config.toml
model = "image flow-matching model"
train_examples = 50862
image_size = 32
cond_dim = 128
logit_normal_time = false
norm = "rmsnorm"
dropout = 0.05
width = 320
beta2 = 0.98
weight_decay = 0.4
Rows from block 3, named by matrix and row number. Rows with one number belong to one neuron. Each number is 128 + 32 x the weight over its row's rms, rounded and kept within 0 to 255. All counts start at 0. Numbers have three digits each. After the name is the row's rms in percent of the matrix's.
# fc1: MLP up (model.blocks.3.mlp.fc1.weight, 1280x320), inputs 0-159
# fc2: MLP down (model.blocks.3.mlp.fc2.weight, 320x1280, transposed), outputs 0-159
fc1.163 101:086121167162142133047175077140067046129136142127159142132152081073067122125120115160111132142124122180096164143144098100103169128131128110101133161165119164155131192133131206098108123112093145114103084106116142100114137141148198168102116125114185103100163158112117119166128138151112069089086151084163114082131043149099120113133093104072184114106131142130093117211149121091121105100151051172141152153112105198120129062087172125162102136098089094104089139114184104146105048142101119
fc2.163 103:129168134162119180058125101122164087104063105096128176147161150127126110141148129123090143171163146206118106168124150174151114165138155080189057129141075173148134242123103191138153160140133100125051116165158149134145054128088158179191150122165076112116130112157137142147109143101087133150165119159194103100086072094137113143057159114154099155120156088141140149099085090099116152150140105131135119192119173167084174133171130044119079064141119130157165108095170116134139117142109157
fc1.164 120:201137090128080109151156117146110101084128089063174138184153178191119115105086157113148067180111143169105124117147101108103074088075140101124127133136155148110170130092173152181123157124156108064117126191134108146138155120104142188122103168109078153127127107090113140197000131153130110112141127061103105132076108170119123060056094161155116165139152174120110092150172143126122131061124114186166143146141151113122108173123127142165150143121138159136135133140092107118097112110102121
fc2.164 136:063141085141160139120109134097138142169105127198099140071086070042145094149145155102090158085120138098135126110124119166140174135157109109146094152101097146141099153168172153137083144100131120178100129078140153138126128139135125056136149044126104150152106138163108144084194114102115112105120109164126140068128091133124122135161184112088140105099092084112136152122083121131152128202141119048118114146067115142119144090145139218091175110124145119077092117129141095134120142222169102
fc1.165 086:149185136174137099151101107114197141078152162159163196114148154079097112132136133041170181131188131149128114080124179111141125089153134095119120149145053157121121137077150101130083235145123155049143142125124126114161105050053077133122120153148107099153123147164112137083116117105208132115125114142128122176142208118102084140141120165134096122117084128185140145199176143092133120154142164114147143136103157163186154077132141142127125163163143087074115100106112080159119134167132139
fc2.165 079:147094064159065082117200096086112132098134140140105082098086103102125213153166133136079130119107158103192079101086064168106118157113111103109146117164163178146162168147141172114160138070105163152125122075132127080172126127137103149118124145181152110109126102109138128118114154085038082140144167160146114115104121067111113092148161171111146100131145092144132143096131117110119212122115137164035117137082083132079142093160127099137225123117201172185165141169082131123135127104124105
fc1.166 090:107140092074104110059101098086113112131145167169115124176114089068068167144090057129090168174130114116145069139191120115142088135093108105163117099128064107192102095164176106095107131134163136124116121123114116099115177147147194118123096117093125128115136121180164137101124116061159092198102159163124100131153155125114131155152148154166159096125079116122094158133128125068127144114126144082147133152114107053164044189185146122143136129187095128202128204094101120156091136188129175
fc2.166 078:135139157148088111199127178128128149137142156134204151077140132152100142086167098130105210117186121184148157131145130189149109114148106129148168095162088110124107141140070105087181144142114136135087151194104095138143083138092135132138103150103138104196135113116144179176084114157131111109188123112136108144092139098147097144104162085128143101175146114141141113091160108113122111133122198112152092159175084120029128123147093167133085142060084159127171123125136127118165129098182139
fc1.167 120:177191101150146143091137155159129069086117122101123134125174198095111117129118120142151121120109136098132116120099177107060103139079139141175174114065160119115133137132186154176105136144156147100123110091169130141132133137103124154130075154084154135129129138114113120182125133154182118076121106103136010089201153118122170114135139155089126120100106152095092098123133137138154144147181108166130119109127154149148105126094162151097105118151093187133051053075121123086144053145111124
fc2.167 135:123109112141135112140114047169120116155072160097143110140107070138083082132094158150098102059146179069177119086134168164169115114133147139143100100095125144069126155137147086168163112123079107119135097140110155120180117190159182129184145127079151137140141124044157153200127092167170158132111084170101068084135096118149183169165161110114104143125159151146117091125128149138069113093213168113191147150154142154151101152073129145147115074116141183132136140134161122097131102091119125
fc1.168 098:105097085105092093124104109128107103091138111144142141172125124135169133091108159122149133072128149115169092049195153138120163130150148101151157166092127188080144109166161137110125144073138133143194171137153118160141154128139111141077070146127135089133161117060135125099046094145092118090094129186150120112082221119118110155162152114129144064142131227129143059123137112181121169174207135126139117143116130096118095132097150164139139100140130165108117124110105151212092187122097116
fc2.168 105:097143160144102152142155119125120164167121120111145155065119129174116114152162103134123088187087117153159171219092104077146074114063124112116124097126161070174100071063142092185154155167097164127136143124111170156108148123130136101117151109148112194128113143144106118174125161114143116156112127125103102144190134149133152087110136141145118168118136068166099174113137105150123225083099146094134088101165082083151126204207076164111173159138110098100131186183137103080126077089144141
fc1.169 097:149149130184111131084149140143127083155083086149125116171150103205177110147157134189114147132115136136135080115187172132143173124160139108131150126145104158157151131131131147117140127091097119116073034124114164075101148138146157105087101180083163163092084085176133109103123145128159130168082142188158095108122135149106146152095159140048152099120174164151081142186122162144133166174163122135108025146098065147174076119069114107184086080138099133158105111141173102162092163080141208
fc2.169 095:135147072137174119154075120050174147157143119103097082135140119134123151151131146075136123106107128145157107091127179106136104175119144136111107185156101163150122071071176085165166121132143091163132134133128134125095131078117097115163172123089138112130095129112142084065101128075152171149116165135160128167162143090132143196197208145148097194140098111071116149172132156138095077142162095155178150105133077123176123164109125124171105112115177138104183117142109120094172127075150088
fc1.170 117:147084051133110141079119091113162110094176147086133182098176084114077154101079103144180174136120139163110156124094125112136117142146068171107156159131080142112143102101141123106088153143099154125124124115183109088079175140171089140115100117080134162073117161096117160131127060115118119083117143156113094123124110156144126098135130192163141108100126202168059122101113114123111198123114110087107083133180125120074112100108139110129054115122114108155111115100107132106124132173136128
fc2.170 126:131137116138095143119170132111131161155057120142092091186126140088145085134150159097073060079148139088079113132129156075113136157129118125156132133132169166110135082137074179163156148097125107126156169156134143159112148136077111107110135109129117087146096126137114132121082172099172161113187148111164154143159156099199121170120091111133116067153096107116107132167131145101162088071090125144095113081039145136121140163102117103142136133103175139120138107149133119128129115118078125
fc1.171 098:185063053126112088160133121142149070119116134087091209137176115145071134068105141146151164123099087150142113125098163103114116102112112166158157167136131122105124136083181165111083184135121114115136137125154177136125130165099090159091137124153164111077113082102129142152135121090134131152127100163084090128161171163110103136087119113097143118051110123175066075198149149180121125129103113157080126079067074168120136113096137199155065109161049157146116129099134141120093130149124186
fc2.171 115:060127191087105085050174157127093170084181177135109124146135125148150147137148057162129105136140183160144107175185101100108137079155155110100132101094170096147150185114113181094087102099114174124130064130173082090138144133148175094077087158151150154127107159128104148110163139116121076148152184140187151067129155127124126114125163180154178060160150181155164178097191127140149140116138117131084110125170121114108142148187145126140115136143146070117095079150143142158087117097127134
fc1.172 081:115145158135150090145108108030136152078151164167127163127131111155146095128145175108095149115103103172113136131150192095163115112128134138127094151182096155117106157128111163098122173144191135109122146133123092126127093067092107087176099141092165176111113133132119097139055139097133062102190124119185161130171130145106081147151196186123130098124138162104131130161159126144152103150170113135126122147128095161147100097182145135087094131034163091090121101117155124091093164141173120
fc2.172 071:098132141128109142103129189212089094136152127084128108163098142085109053153063096150168159117184112156087163132151082183098149112142127137093124104107163117065139153157061140145135097136106182108144144087100147092123144177140130180076115129157132115180178102131168122172197088164151222054097129155116121122130137103124152092189083116124135182144121134087151096146130103114096090107097112125110169132146179120140131102107128112143170100156115174106124119181175115191105125095116135
fc1.173 098:139187120150115106088184140148171142166146135131118135118105123072162176103148139111151147143144091080162056126117149125113153176141107122167152136138111189160158128143115156126111158130076150106203103185071133112176097080110052195058145124084156140094098115153150074057161080129144128132146142123088118147115168146080120145096179102127183111128114157132127082109191162116151124112152115097093144107110101105173097145192198144140058122164134149089133125126134116159107229108125070
fc2.173 090:122113154088161132127134100129139160042147121120184111155135158129092167156121129105087102186110143121135152142127069087096129139030140095075096095099143034113086075122100145097097132170167089133142140107132169142001130128139124049169119102111118176137150130112135144093073111145114094092151098103089090079143110115154069092155137110140088141176114130133169188119169151135129126208128106169109183156091089120118086068155067174143254159127109140144126078116137157118133053079090152
fc1.174 086:115115123120154138120089160038198164136171127108151141118123097122131082142138166121124103145084089125104046096116155093117120136139107164105134191102101141126114132015158095184131144145185097118132109140101188121051080115126124148138151102010090124112130189140118105118085130070176112187125157120087132126158118093115150156152130163112113148125105170107090129165130227125141085168125152125149133147132112093156123103133114139107029172180153079120137150133139118072128177129096162
fc2.174 097:172143141105090081164179098152052101136068132125105157089120096129098122078143059147095152108123129146164134159128088175102113138137129084150153105151146120093145149189062171099105101108089176100131111043173153111172174126147115206115104087177110164168179089093131145129180109168064141094131102147160149126033080133096106092109094095146187051132122054191134115137111086117122149137131081140161123132127116158107132150112198151170200124114133164159103103116080134126118086130133135
fc1.175 127:190155117090120061154118110124141151145147083066159227132226124143136087088128131130175118099129127154104089131103138093138112116148179150149133146138151228122160119117111120157135190084095116138158130133128127109078159083151133140062125037187099171076134141098162068110125128128099146126136126138140115080120126156094122126073119124138160129103153118170100108087143150141124124168116067181130096067115117126130081143105146137101102146142135116076140104116165150131156113094128138
fc2.175 142:151133065127137168140147186049147102132108130177129089110088141063152167138131151146062118168180114144191094186199138206064112150117136189128147104141113082137121086148113102156066137122102106146078098128108125100138067130096128106163176124065090075169104136125172185134134141070155111129187143102130089169172096072180098099159104121121116098144145059139139127112095112111145093159061192053116096178141132109089100069179103119169149124072099169164155120143116140085118178175157114
fc1.176 094:196116110119120155180159182122095100092139131153157136095131138116133156145096146123129113165076065183149131125120086116122088084142099163213131176112099094168178185136129110192134155147120099130151117158147133135112080090096151151116096149132086156148161133142055124125100129103146119192145172058088040117168087145122117090096132164104125120141106134083139122160139132104154112065127142136173127111114161025121118128176110121173135217198168164142154143091079130120157102131115106
fc2.176 101:038147106152162079098122091147105139161108086123099075167102140160130110125139157118117124076151166084160097126155139144135194137126145110078132086134129141134094071133121178091084118127140115134144120094145129099136183136161098142126126093117141150132122130125174131107118120159114085091128063184158175090112105116098143149157111093118128130100169109164128099122130142114105146163143081151095162155138111226095114075090168157102129062053162160130072115130164107179055136155083135
fc1.177 090:160173143057108100113126116150148136134133101114152137153162119149192076181098144144110116142085142181151157115214146121148117074143160127058175147103117112139157087134116145123126123126104102092126000119119151071126168101181170091105099156115148145138097057121116134094132132152145135108137132077111114095113103104174116119116125122080121104140149177113165176163116163125123110165112123138147134139119047116160083100143105109137100150129074151123104096147190098147116095082103143
fc2.177 090:185124078099131137137085107084143171144133173117124105104120120101136148089124140090159122135115152113108116097094152135159109156170078193207104203137110176100121142106155123119144109090127117174164131165125120173150112124122115094125190055120167119116064146140131120133196144128124132134158129080156196184127109151120146199135146095150130135135146109158095145134157125151158118139145114090171204121119179112182138145074151118136106127154101095137105123100038156122180133211159056
fc1.178 091:151158105082060108140140184165074091101190190119146139136153150097116156138137153134109116111083126166147064146195078117107126127111154123109145114094124113092184139125156105101123133126050146127149083125132069111146129100130151063062138171144125123067155163056118133100120146136104084109117158135131083119177126152157127077104106120122198110108194183130114106183113112140148120197176128184144087129101069134111165066170158142106124147169172138102129147130139126190146119152169148
fc2.178 086:146158138141077165103123125112146097143155090117150151162114128144096110153114186091079129105144163104180196099109101092171135169118132091149077115168134122095083129151159156156137137127160099109131111107093105128139101117100129144157135087143122075103099089161162109165114090090126171140124130138091137122064119051146123101145159129113123144085117111124148149150086096115119204094141153167168162198111142137072201123105156171069175087088144139086120178114112147132094113091133115
fc1.179 096:127168125062068143120188060157102116129135129130129132055155115116150115132068102121118117093139172154148103118118094089125130073106092093128200154120125155130176127104135140173094123124094142098110037111166154091165169134186147122103132161156131119037099136111044100096106132165147115165187109130126113184093076147120142130102178127041159138095170150129123156145152123133095174107197115126113140130147123118155131166138130105159114119165079082156137093126139153163178091112121145
fc2.179 103:108154152145133089158103096155133141157147098139194140096124123149128088104148161093168129138100153167104151110110128097176110143160118140130093112152124134098124107100124095101161138149201132176202098187110127195057120138138125143118125085145180176113131072133174126149080090115139154095153133085105149102129102123128099142170131120126092183206210093170102136092134123083179091136145130189160199185145160093113117146165127187121178149098085129099172152089084105169159151083151081
fc1.180 070:148098170071140148095134125136102153150048119097103107111150123140114154108090081077134135154159072132113189063121112134129114116106108146137149187151122098147163072096102133145142090063092097088174141082105122139139223025154165125102093101146123103119206148155167115133160131093130143129138188079108099121107112125141152103072127101127128109120092146123103180174115123108141129111040152146095100075095125039153125084146127108153132186113169119143138137128115160105157131132083118
fc2.180 068:139179147162146138175184101106173101136131105162178190122058129062131128119173165112128051137219111181138094159098140201105093097116155097129075103096111151118113159145125083167132121157131117142101125162140108130164095158122124171186135170151069141141092138104162134127054147135148141165138123186175117147152117089094170113097165128135153183151138113142134072138118164092104114091197144158203147154118164150138122153121178095134142080118125178129108134181139084150085150132145153
fc1.181 108:078074167132112053156100210068131082107129131123126123140133094118093094142140107115132084074111154105122173133191114122161100102132158125088109104149093123088130113094125128152091134111179086143148153128174038136108167150156094119136085161142154124140180163055198174154045138115119065109101115132096132097086185143132084140157107160093116092109102151133124067138141131108108106135177137131109135129148097142147088108118122201098204137121137116124094139097101134083128135126122124
fc2.181 109:080101222125146104199111158159112103121164102173170086169088119102064147165157128112105119081153112141108090078127096126144121153096060145098118108141137071092095151130095178112130120127128107151121147178081112166007140127175127143178077116126174128143143136107133090064083154176117124120130140117090123090084148137147092181137184111142103125170112153180197125075148104090107108115177148129141135174065185127099121117189124124121101119081121155113149093113169108129112114137032164
fc1.182 080:076110110100121138121099176136203116134119157111121126160157144211141128208150155238152164141095141165146112173151187099168122149183105105080131164128178133202136195051130121137137149066146118130159116156133166087142117135120087090140149113116115105077156177162028153113145100057130148185146148153140098139108117114150161133183137180127111110133150113123099123051109121101139110165102100111132064108088103078118138150111087157128089095148133112074102138126124138166177160139128112
fc2.182 086:213062091091086130141104101137094130159149122129142119101116104164103091095133132065105085162071147107131191101143093169122149197110154159178157103126059166113127039114117077174111099111180123145139179133153143149144121113140154143171146159109118099181083081117162073100129176150129102118119110134093147113094154157165168114138143115152118150190105103068159131205098117097155153163111140080177166162132146139069106136122152132087075091118090169166114140161089166082157079125101118
fc1.183 089:160176099092147100189149068108111128163091151137130136100137179130206114143128166187161086197166138180152160169156125101090074104132115123119133093139177064085138183108138089121122117167157107107151096153168139107120089033131132195132129151117146139128068078134109095084112144100118111188100067161073137080129156099062038136096086107171145110116118115124094176129132176093146056089151140123080078117097115100110133154096131100149148163113113125116135055109130061124110108107126172
fc2.183 066:114111098164129153121118201127138114153113151125176146068141125183101076134142127139097184084108179180092111108130128115123179111153147132120139132113117129080131087171075147089148130131178177120136115153130095116157144092152143106140067108095146103157169165094073141091136132167121101111081121190178112122107174122114076109114128158126117087167091156140133138152122062130144079125072102102195147153131104121169123102137107143111112116141176056161070176173112230174126142128127105
fc1.184 006:111146142087101091151135119094092096174138193074131098120119094101135122116086168141089126137155147164087113172113124125139131085113115200131201148124213161194083093058105148083108142165107204113129139104133164128112090111137141060155124118100102114135076095137128109073040110126161116179130186224124153147172109136150116129166171171122159137119162116092185116131135114108193151099102128101119076115139168129129105117067165120102132095134073123142103121070130084171145082123143097
fc2.184 010:187105058094149101117180083076098203118164142138140170129111164112183102135159110167090149127102083113146139111139117148109151202140147117117137145142134146129119181179141157157147094130080072163094109152128085156084125140133077124138081206089149136161140123152119103138107187111088131169115079103144151111100086109116152153167146128115106141151103102103115117137200078201139138121133101103146128153160185094168166121126124143133151195117115133049138191091148157050048138134095115
fc1.186 091:148137167133104141097108121113081162099159150189093159120126097092125110075077051107136140126079132111132114085157095146125170139096130135096169111095133144074135094141101177153095137137121125115179170094116130131109130110151121205123049080138192111150153065139134120115164064148138112155104150157112091109098167133148107100098086097148215089117064152148158056178106116110118086138173161142113115116142117143155106120125217142086083139133170070149121146128143144092117112170145119
fc2.186 085:128160137116178142156100089067179105131145112094152068114202165129140155160141146106123136104125111144162136118111135136086124144116194132151101168143097104132129093089163118141160121117083081166126121156109141127102100120127179079128190088139120156174134103061168117118113166066139146084077143133134125092133081124145140158143166114161096162170164124088124147108125162114164137197092081093102156169124127174168092105149068188155177155146120167107169088223123151122122128083128112
fc1.187 104:112144090069150081172108140093135109136116173147121195103192154185144154160125115171177149113144123153155084112131165100133144106127168142178128113097150130171138112133116128197091188120145123145207148150130098114149132086121086194110106100150112149095169121109186104116109087035138154191128138187098121122117139162123083100119157158153169109056106096105101061052143114097137118146119104107098098111124126114183089144205183139093166127171112160137158138115095145201160194130197114
fc2.187 101:205104203133119172104126113197108112100153103095132106172120138134104128175136091146122072166108131114134161105131188138092105127158158123050078139109166167086154186108119159139132097115127138099076086093128142139113160163167210122194157158096096151153186132116094125117159168146136119084102145097168129096141092176148173110135076163142091122162193159148177141140099174116095122105144125145109187123101157123094177092069095073120152096175055159161032064165147155026130105160091186
fc1.188 120:097135103130123072112136156141149096107095102192088147156111154117109144202218138162147142092126093158132136110190112068121192123181178151154151192140185107152154173092154134159125164055111112159112116152105120149132147098119103091126115183090135119135133120149100051129122134054138148128117137128143148158135136120150087154175117184080145086122115134074082119124155153119213126071107069136107089111137139116140148212119157116125122148109113164134137121138111124178158108085169124
fc2.188 121:202079149122144156139079110114159153100200138109140091054100107163098183091131123096149148122132078164194108124127118181120101158141108134111109138131100155160115176112143080143167114107180163176138147138158145149127092103172159151148169094116112152128175139087114128126132089123131064155080109156109137072101125146111132161103157134185098173170132150123200132122144150147125163188189157129169195197185084147175096061184112183117093098147081133177128143152107138103152163138119122
fc1.189 100:145118084127148142166145129103164153145113075114151143116140100142141126164165108165120103173108147090127198188133147109136077094117146115123076184175162087123150100050101118157120141138119133144117074121146187104102190139144148113138111089108092140135135153127084094164084120136131110120133129100139074102174102091122106106119113127136141101141138204097136203143147157139091160171090100189191138148126079134122116061094110115164178138161151116146130085127150107121132110070100194
fc2.189 093:174118075149148143172099107135113106106153128164138124102087107098140155130107146131132156152120168116108105090127157197087149115151092140165096112105103152101106171135132144094091118097167146148172116106152113110218145159076102124094110184154178163115108092127172136079230109157161146117134109124114162148112161136141065152139094104125124103151135160078174082171117123162155080124159129117160169106120177149161118081124164098084122139153132045100057093081089121158148196196188086
fc1.190 091:135067136086128112112155163086138110071111169170121122134112108105129125122093104125177059098152147133151127104133103064131132127133117148128111143145117128152140102101153116079074108071116057139106119163200122151102128159154131112116121137118116173109097131086152173101119110117124097106112147099092137100081126149101123158101119191158168091096128144120060109165140159136109123158166132161087152127095181140117093163075178174150141176150093098171104114107034137123164098128122089
fc2.190 081:199076161127107129167150147132116147089170132136133140149088152091101130142175138103070102150138154121157157103184070134107125138076114137115099060116180130073145107156080127151126093113142115153139155158136135154115081145105140128189124135084109129135083110117079119087088120169080112173145125091126168086091129117141066147105157132154131067239079139128204090183137168112140113134146149121052141152081150121099127143088192125117168120113104187182116147097104160061152123078119162
fc1.191 096:103098050129038118075128074173119098166165097081136132132155151140073103096068095092103136140103147136105174169126095134121081133112165110154111116091138124124185082111144134091119130138108098109157115079132087143140116149108166113107093162106113130153131056118133109135102174173110132095047120115121043081187094098062101055177114118063131127129103132100120133134139166147102174109089138174118110114174121146097142077061136157158163151177092166172146160137109116128082037131154107
fc2.191 099:124135157125156138135133126118130179096165156163147093123112132103098136160151169101132125130124142114149059098147143145143142169184111165127091123130132141183093080150119116164123139131125101157165159162102091130139143102094099085112179124129122153101081158099092105085140141129147133204187060146119192152131154146116122145134101135175135103128148162128108093116132135120175075224163149093140153131052148107173153097174152096085077089124146080090154139040156125099198225181114130
fc1.192 116:131162082131114129074114153077098125122182143156084145179164119103064193175109061161072184163126122135170111175141175105143122061095100126137175095132095095189090119139173102118051174139143152122082119085139140054099143116123101110139132114099177137089178151149154108099114130059157138176125118187146080107199114104146114140124132117138183114058110097103120134121128135104139102166159110127189165088136052084144108094155157089133107115176112102193152113059133139081117126147138148
fc2.192 128:131068110124114170156102185107118125140179143105102102114163146120095213117096109126073148148180101143147145129140175133127108137175119156153141112185158094191111131072126105101155126097123144111145147139092100093120128127077097097128126178129137100142159086098227126170116088032139116142122129135145091112139156077166069142133137088155138051108115097103184156047127134113152140142124140071095105113156037072123100119209100175129117116081110164120152109135122143110183142142109078
fc1.193 129:118079125130157095087115139074138167116078103124086170163114127135125119120139080130193169189131096138124142161118119118120109089107150138118151155130111136095107158130101134126100192085065150143096133083141124104102078128130116106115109118080131126110177123110126103089125072089157091119066121092124110111115140144144061091138064147138170067072108130110080173142148139162132132150092113143159093067110130105171139070153151169155087113147139142075100078109146134086092116152088146
fc2.193 133:134148107125090113135120122141102124115163131136176070052147135127156125130145143094111096102164160112116158084153107092192160151175111127126130061148175147143153068104152120119189136119216115187198123175125129150089153171208142125118146134185102125149109094128163127130098088122116127124163144131124162097078119152090170146103132141091112144170176122144069109090112093066130135115099120131089146170084090126100133159105119159081195173135086112145125173133071143177103104096151081
fc1.194 090:198103144095125084189101100106148074074129113108166148079146144112161140060095188127163170097118094116099090131146187140138129137139155161136142124150088151129178144163145097078123130061116104115191115207142113171193103140137140157139135170117068120122148149119080150129089082127163088112164100077118121094109122127109125139113100114156146126151163186105133039145140155150180119166101108175140177127091138177090055083086152103111131120140146219167157139076084157143150198158136175
fc2.194 084:114140162155134181074160151151129187161134108112111121146074101103108116200144105122103095219175189143197182174126059095144108117119120111127101132093186088151092145116126157205122135163123148133089155124130128111135136120108116126111139102149149127146146126155153113197160151125136163166132176151100116160159151097147141104103208128111120150087080104135144183138138119125106160067148147135119109111183172064124159159160095191139144149194143082097089159186150071123110054062143104
fc1.195 101:127146089062077077171089094093156124150127188121180206101168052129130115094114116147196144104153121178109162090144141148139104139149125167117191197076079153084124113169146135125102193135124196131151095127121107098111092119185148155077120149085128110080122191154080162086147078083155085133150132138086095110151139173110137083164181193126132130111157124130095094125131137112131120137134128061135088126159129124134084110174113122151073115203130110182150164140129100168166143196127144
fc2.195 089:158107094144126163075128139137161091093110089123137121154167099061159121118123169102104143101137166102066104086090155121114195141148161129126051135112138161166125134149114175141165131118180081135114171099138153157120110166070108159122125157176095124143133070150139169099154149114109141063086118103157153114151106114177139140154071103088089124126086116058155128171073114120173127185096113159095183133061136149122147060079120121116189087117164121119146094109111165104113123130128064
fc1.196 111:185156100085107132128096076087113125104134118073143160154141122123111094122067099158113155193132155126094100141121161138140059111024141098068140101086073145101111081169155153144095155145188136095083098086140141066087146121190143143145117033131087117139119132150129148102097138127151099136145138155137061087190060135119153079108139164145119142111177103218158136102103123116073140183139125123169147108126094095107064069143110135144183122162127136165092119076119147084075109169091193
fc2.196 105:154096183149124124142114167146115167164198161142152134052063121186093167106161116109167149112127065172176149074130096142136113141191087143167153139159110136172129151102119064095148131123130194148161159177125124114176143099158128120109141158104166137146184123099138106176126052138132103127090131124113148097071168112082095142100178119139137145144148169149135122114162146144132138080167157126153157154198102112165119146183139189127067153144092123138152197152118085149197161126153087
fc1.197 081:128161094097121143190111145140078094105122201101032108108155154083097156182183113124120173108095164142113099134109072134129146143101121074118164120097114141146125171144164147130138116114178098089144127073138124108155165097121100140154110110112140132121102089097129181134180156099142148110143145148117080108098089108099113115126170157109129129107069145090115061134088091142093035157096115148089065099143117132137138091090126163116185120102162097107089069163145089096087097137167226
fc2.197 066:093190110158155128158132106111108126159110119130168074105071128112078164076112146139124091102143099066194113082092067193151158131097125120087088058118102068153105081162099058130152129167090143145124128109070119113090131151167145134144140108159135136201146149081169114156101147131104103174124065147043130126139136112080126129083074092097119199127126151098146093084147101089108124152141149126144148154105127111117107122165136139117107144119169118133157176166170108140102145096103143
fc1.198 120:153121117089075133156170080147151112096124117125130189081163087149171078067153102129213109111109123148100135132123104074140101079132147125148117190150138197110212127123113172144069192079128130155189089119114130137122148100167158162072144109147117127076129167095100095107146050139126086138131137090087136115109095159073117084110110183079177085075182165182087142112149109149158160092107143127143132110137172144187122189139135182130200189169114156087098106134102107164189100149117147
fc2.198 132:131110150146137125074115165121095158115128106154045106189130079099052162183084075117073135132154084148136102141128160167098125124122100099096127071121120137205086149133158120112135103127115135068057168081144153100129162111114049128129097153121107099108178107140209105147118149097118129142082114216188107081103146114155138158159128071106116091031056094076150116118108167123096083157143115132122109088145026115112115100106133144111088050086147133148113127101133125110115127162089142
fc1.199 084:098124113164102054095152166081134138140149116087112125178154162130080136155076128105095059109142118080242092059137128129060134104109156113137148127124177183116149125183150153188133133092145137148122152143139137146129133074105130141085135137115127182153133112118141096160102158074110185151119134064136109110135124142113133109148206141102159145120174103104088129117153207177188106093133115153136169100094131161177148090192164112118204174144097187126113109064142157122077077102136140
fc2.199 066:125092140083133134168132196107103130119158123148136096134072097114188052130151147107131116123172157105203149120159139156145169131128146146112146145148131167151123057129060149063178131123106113085102172131126094129140100120103122107151119124141098121138070148041109136046151089176117121133125177134184166155180071116139162122111104143145106113168144133129114150147128087069122083166095144144154141172059114177156176124159090087149189130123128110153090110061139172227063151207072193
fc1.200 084:139160067159150145125092148091154130123187151066155122119145099091143145128087127219116099170119128145088106178168125120138094063096166119159152188126123151105229170150127139155136129072117112121167073119113126080116084119121150111138083108101070118127107103093134136155074135136124093205138107118115039085134081077099097146092159152066161087146174135088106103174165130129185115135175112183162112129144115172168113122197152140132116152146123151146155156089142084165077130101101116
fc2.200 075:118096098100157078053152115083085082094086160128129091137176096190130148118081129166179113112132164084132118123141168133106133066189167173140180091109132128132187152082167139102103072089119133117104091148122085089109145145160165115109132158163135151086159151137139102128155126100134085148113137123122095126113130166101179144126108170089085130145207143200023125090158176152133166096144121128005100082079094115111081106150109110132132122157106109158125132147092148137128134155145114
fc1.201 091:151191155128134129135130107131077173154123132130152163094152101161164093084169109063078176177033142128160179088216111125124143109136147085108157117073181108154153074096107133153107171154172170073168145078069132108158156099117158101158104117111117084141139101149115130085113133107105101142147099164097091132164148112124067067059125101120189146118139173078150149119082132080132075160190127106152125151146093089126128091143187072105074179109158105136139158120168096122137133138146181
fc2.201 080:134088067127140144141122079116156191144142110074144126094119132118046123111095128061122089112150129102088161085139124119105124144095094165210146114139120149075143085136081104149161120125101099155142175166142084147079111146101116086216176087124093096119137175102111163108093124077094164163116112141091170143078116078158036124084130119117139136160129066089129103124133146141163129122127098126114149127094169178172110182106177080114218144178160151161166105107120187138182097158101115
fc1.202 106:152151127098075086114154073101129143084095153195117123126101106122116192108132142137143094073198121155156081116177138129123168113135175122208138074101115166099142135195146127101100145037123108123141139155159097159185115080103087121057123155106132149107115140140138180125095077088121100134146068148110131100121131139092132165107153145184178126136130156114092087151159158121166136185162097139130114152125139111184042178137212113111153100123131127146128126102098118173167196128158108
fc2.202 100:125153164141093183093114210111165141179149115096149133125144168113113075134112108137083139192112074128107112181096115125147085133071103139097141169090159083088090098122151059158129145144089105110135147165064153142034109169140160099130123047125123107188098131161119088107086172133168136079114177155132071147133145133174152096161134142131098113153120094157128159126122096116132163105109167073111050148182143084113129174168047166129137138108113112085119185163150163128061098130096182
fc1.203 107:126115162147141123130126121087126096144082108117122178158148017194100154146066123110126179190113134127178108112177140140100079166176149137165123077102115133056114079114171089137096147141125110123124137131196107168152159150138151195117102208141083140106115075087101077192141139119112146125158124143116083196099183201101123049169113117091148100118112167141149120147125219108092142058138150146090065124111142096091087121143166098137145120117141138088136122092136133082105168119150152
fc2.203 099:158144142110081087090153122177109115108056088150128143111111068120118115154131108193111182161063132074151109151132129157125137131154103141132146073127170142129112178130142104145141119118092150135116118085037177121108112166135167192110103187132182077113099091122116098075189154168124188121127131154118105115071159142118159096187117139109115102129082114153173126050106101117127098154114183061165068139144105074062185086107102100118108124112142112144119108113117223116119134093131148
fc1.204 097:145068173100126107124131114116157111130043188105150160113111167122164094098142074138188146143132134138101143096130078157115133130115157166069151184133133143086149182154126132199075147102043117139071081086197090104153099123127136105132125124086115142101164121078035106095141115154085116093064106113084133095100158152157078037105056130118161120124156199111119128152096123205112142156172129145135088134126171142179128152168146134144115135133143123105100097121155123111067134130089120
fc2.204 081:103163095164121118098131150147084123101157137113153091116143134128136169126143132148097139108215169112110147151177138126138144122149124121153161067140141081175148127113105093074213140140156174125183148131108123099118118183116153096132138186172105115163117099124161190150088126140122129144188111171176097099104121093116172156103123113108131114166145151100119054081152094094113150120133132139105143143124032124084123091129108134131146141115119121141166163116121133171147134099130112
fc1.205 079:140102134113148126071113086118179161134096075089126116180142116137127115138133139106135137146042167087145089122102085109136141135095166189093113140156163202134144122094158168172116105082098054118113107131078139168171159143154078102082136119113131160074107073077152080143130108108089097120059138141107122157067095126140149171147137123100133130145132155187054157114137197184113164146121083150098083123132154117070137174132164164128129142096139121110138098093113177114107159110082084
fc2.205 067:111133178103133095173152100181144135084064116103166195133133105104115082083120149136170164112094144126067178117066098189119140112119170073104071146094124157074145184210089132110166116121093152134122118128142131161164116131111158194146107142167119150106125147150045141099182130144108154085089121090127193121122119150074150106123093110144097200167136166118140117164081113149125164145145107156155156152136116153141134106120126083132126069161175121147120097137141133181111101141128169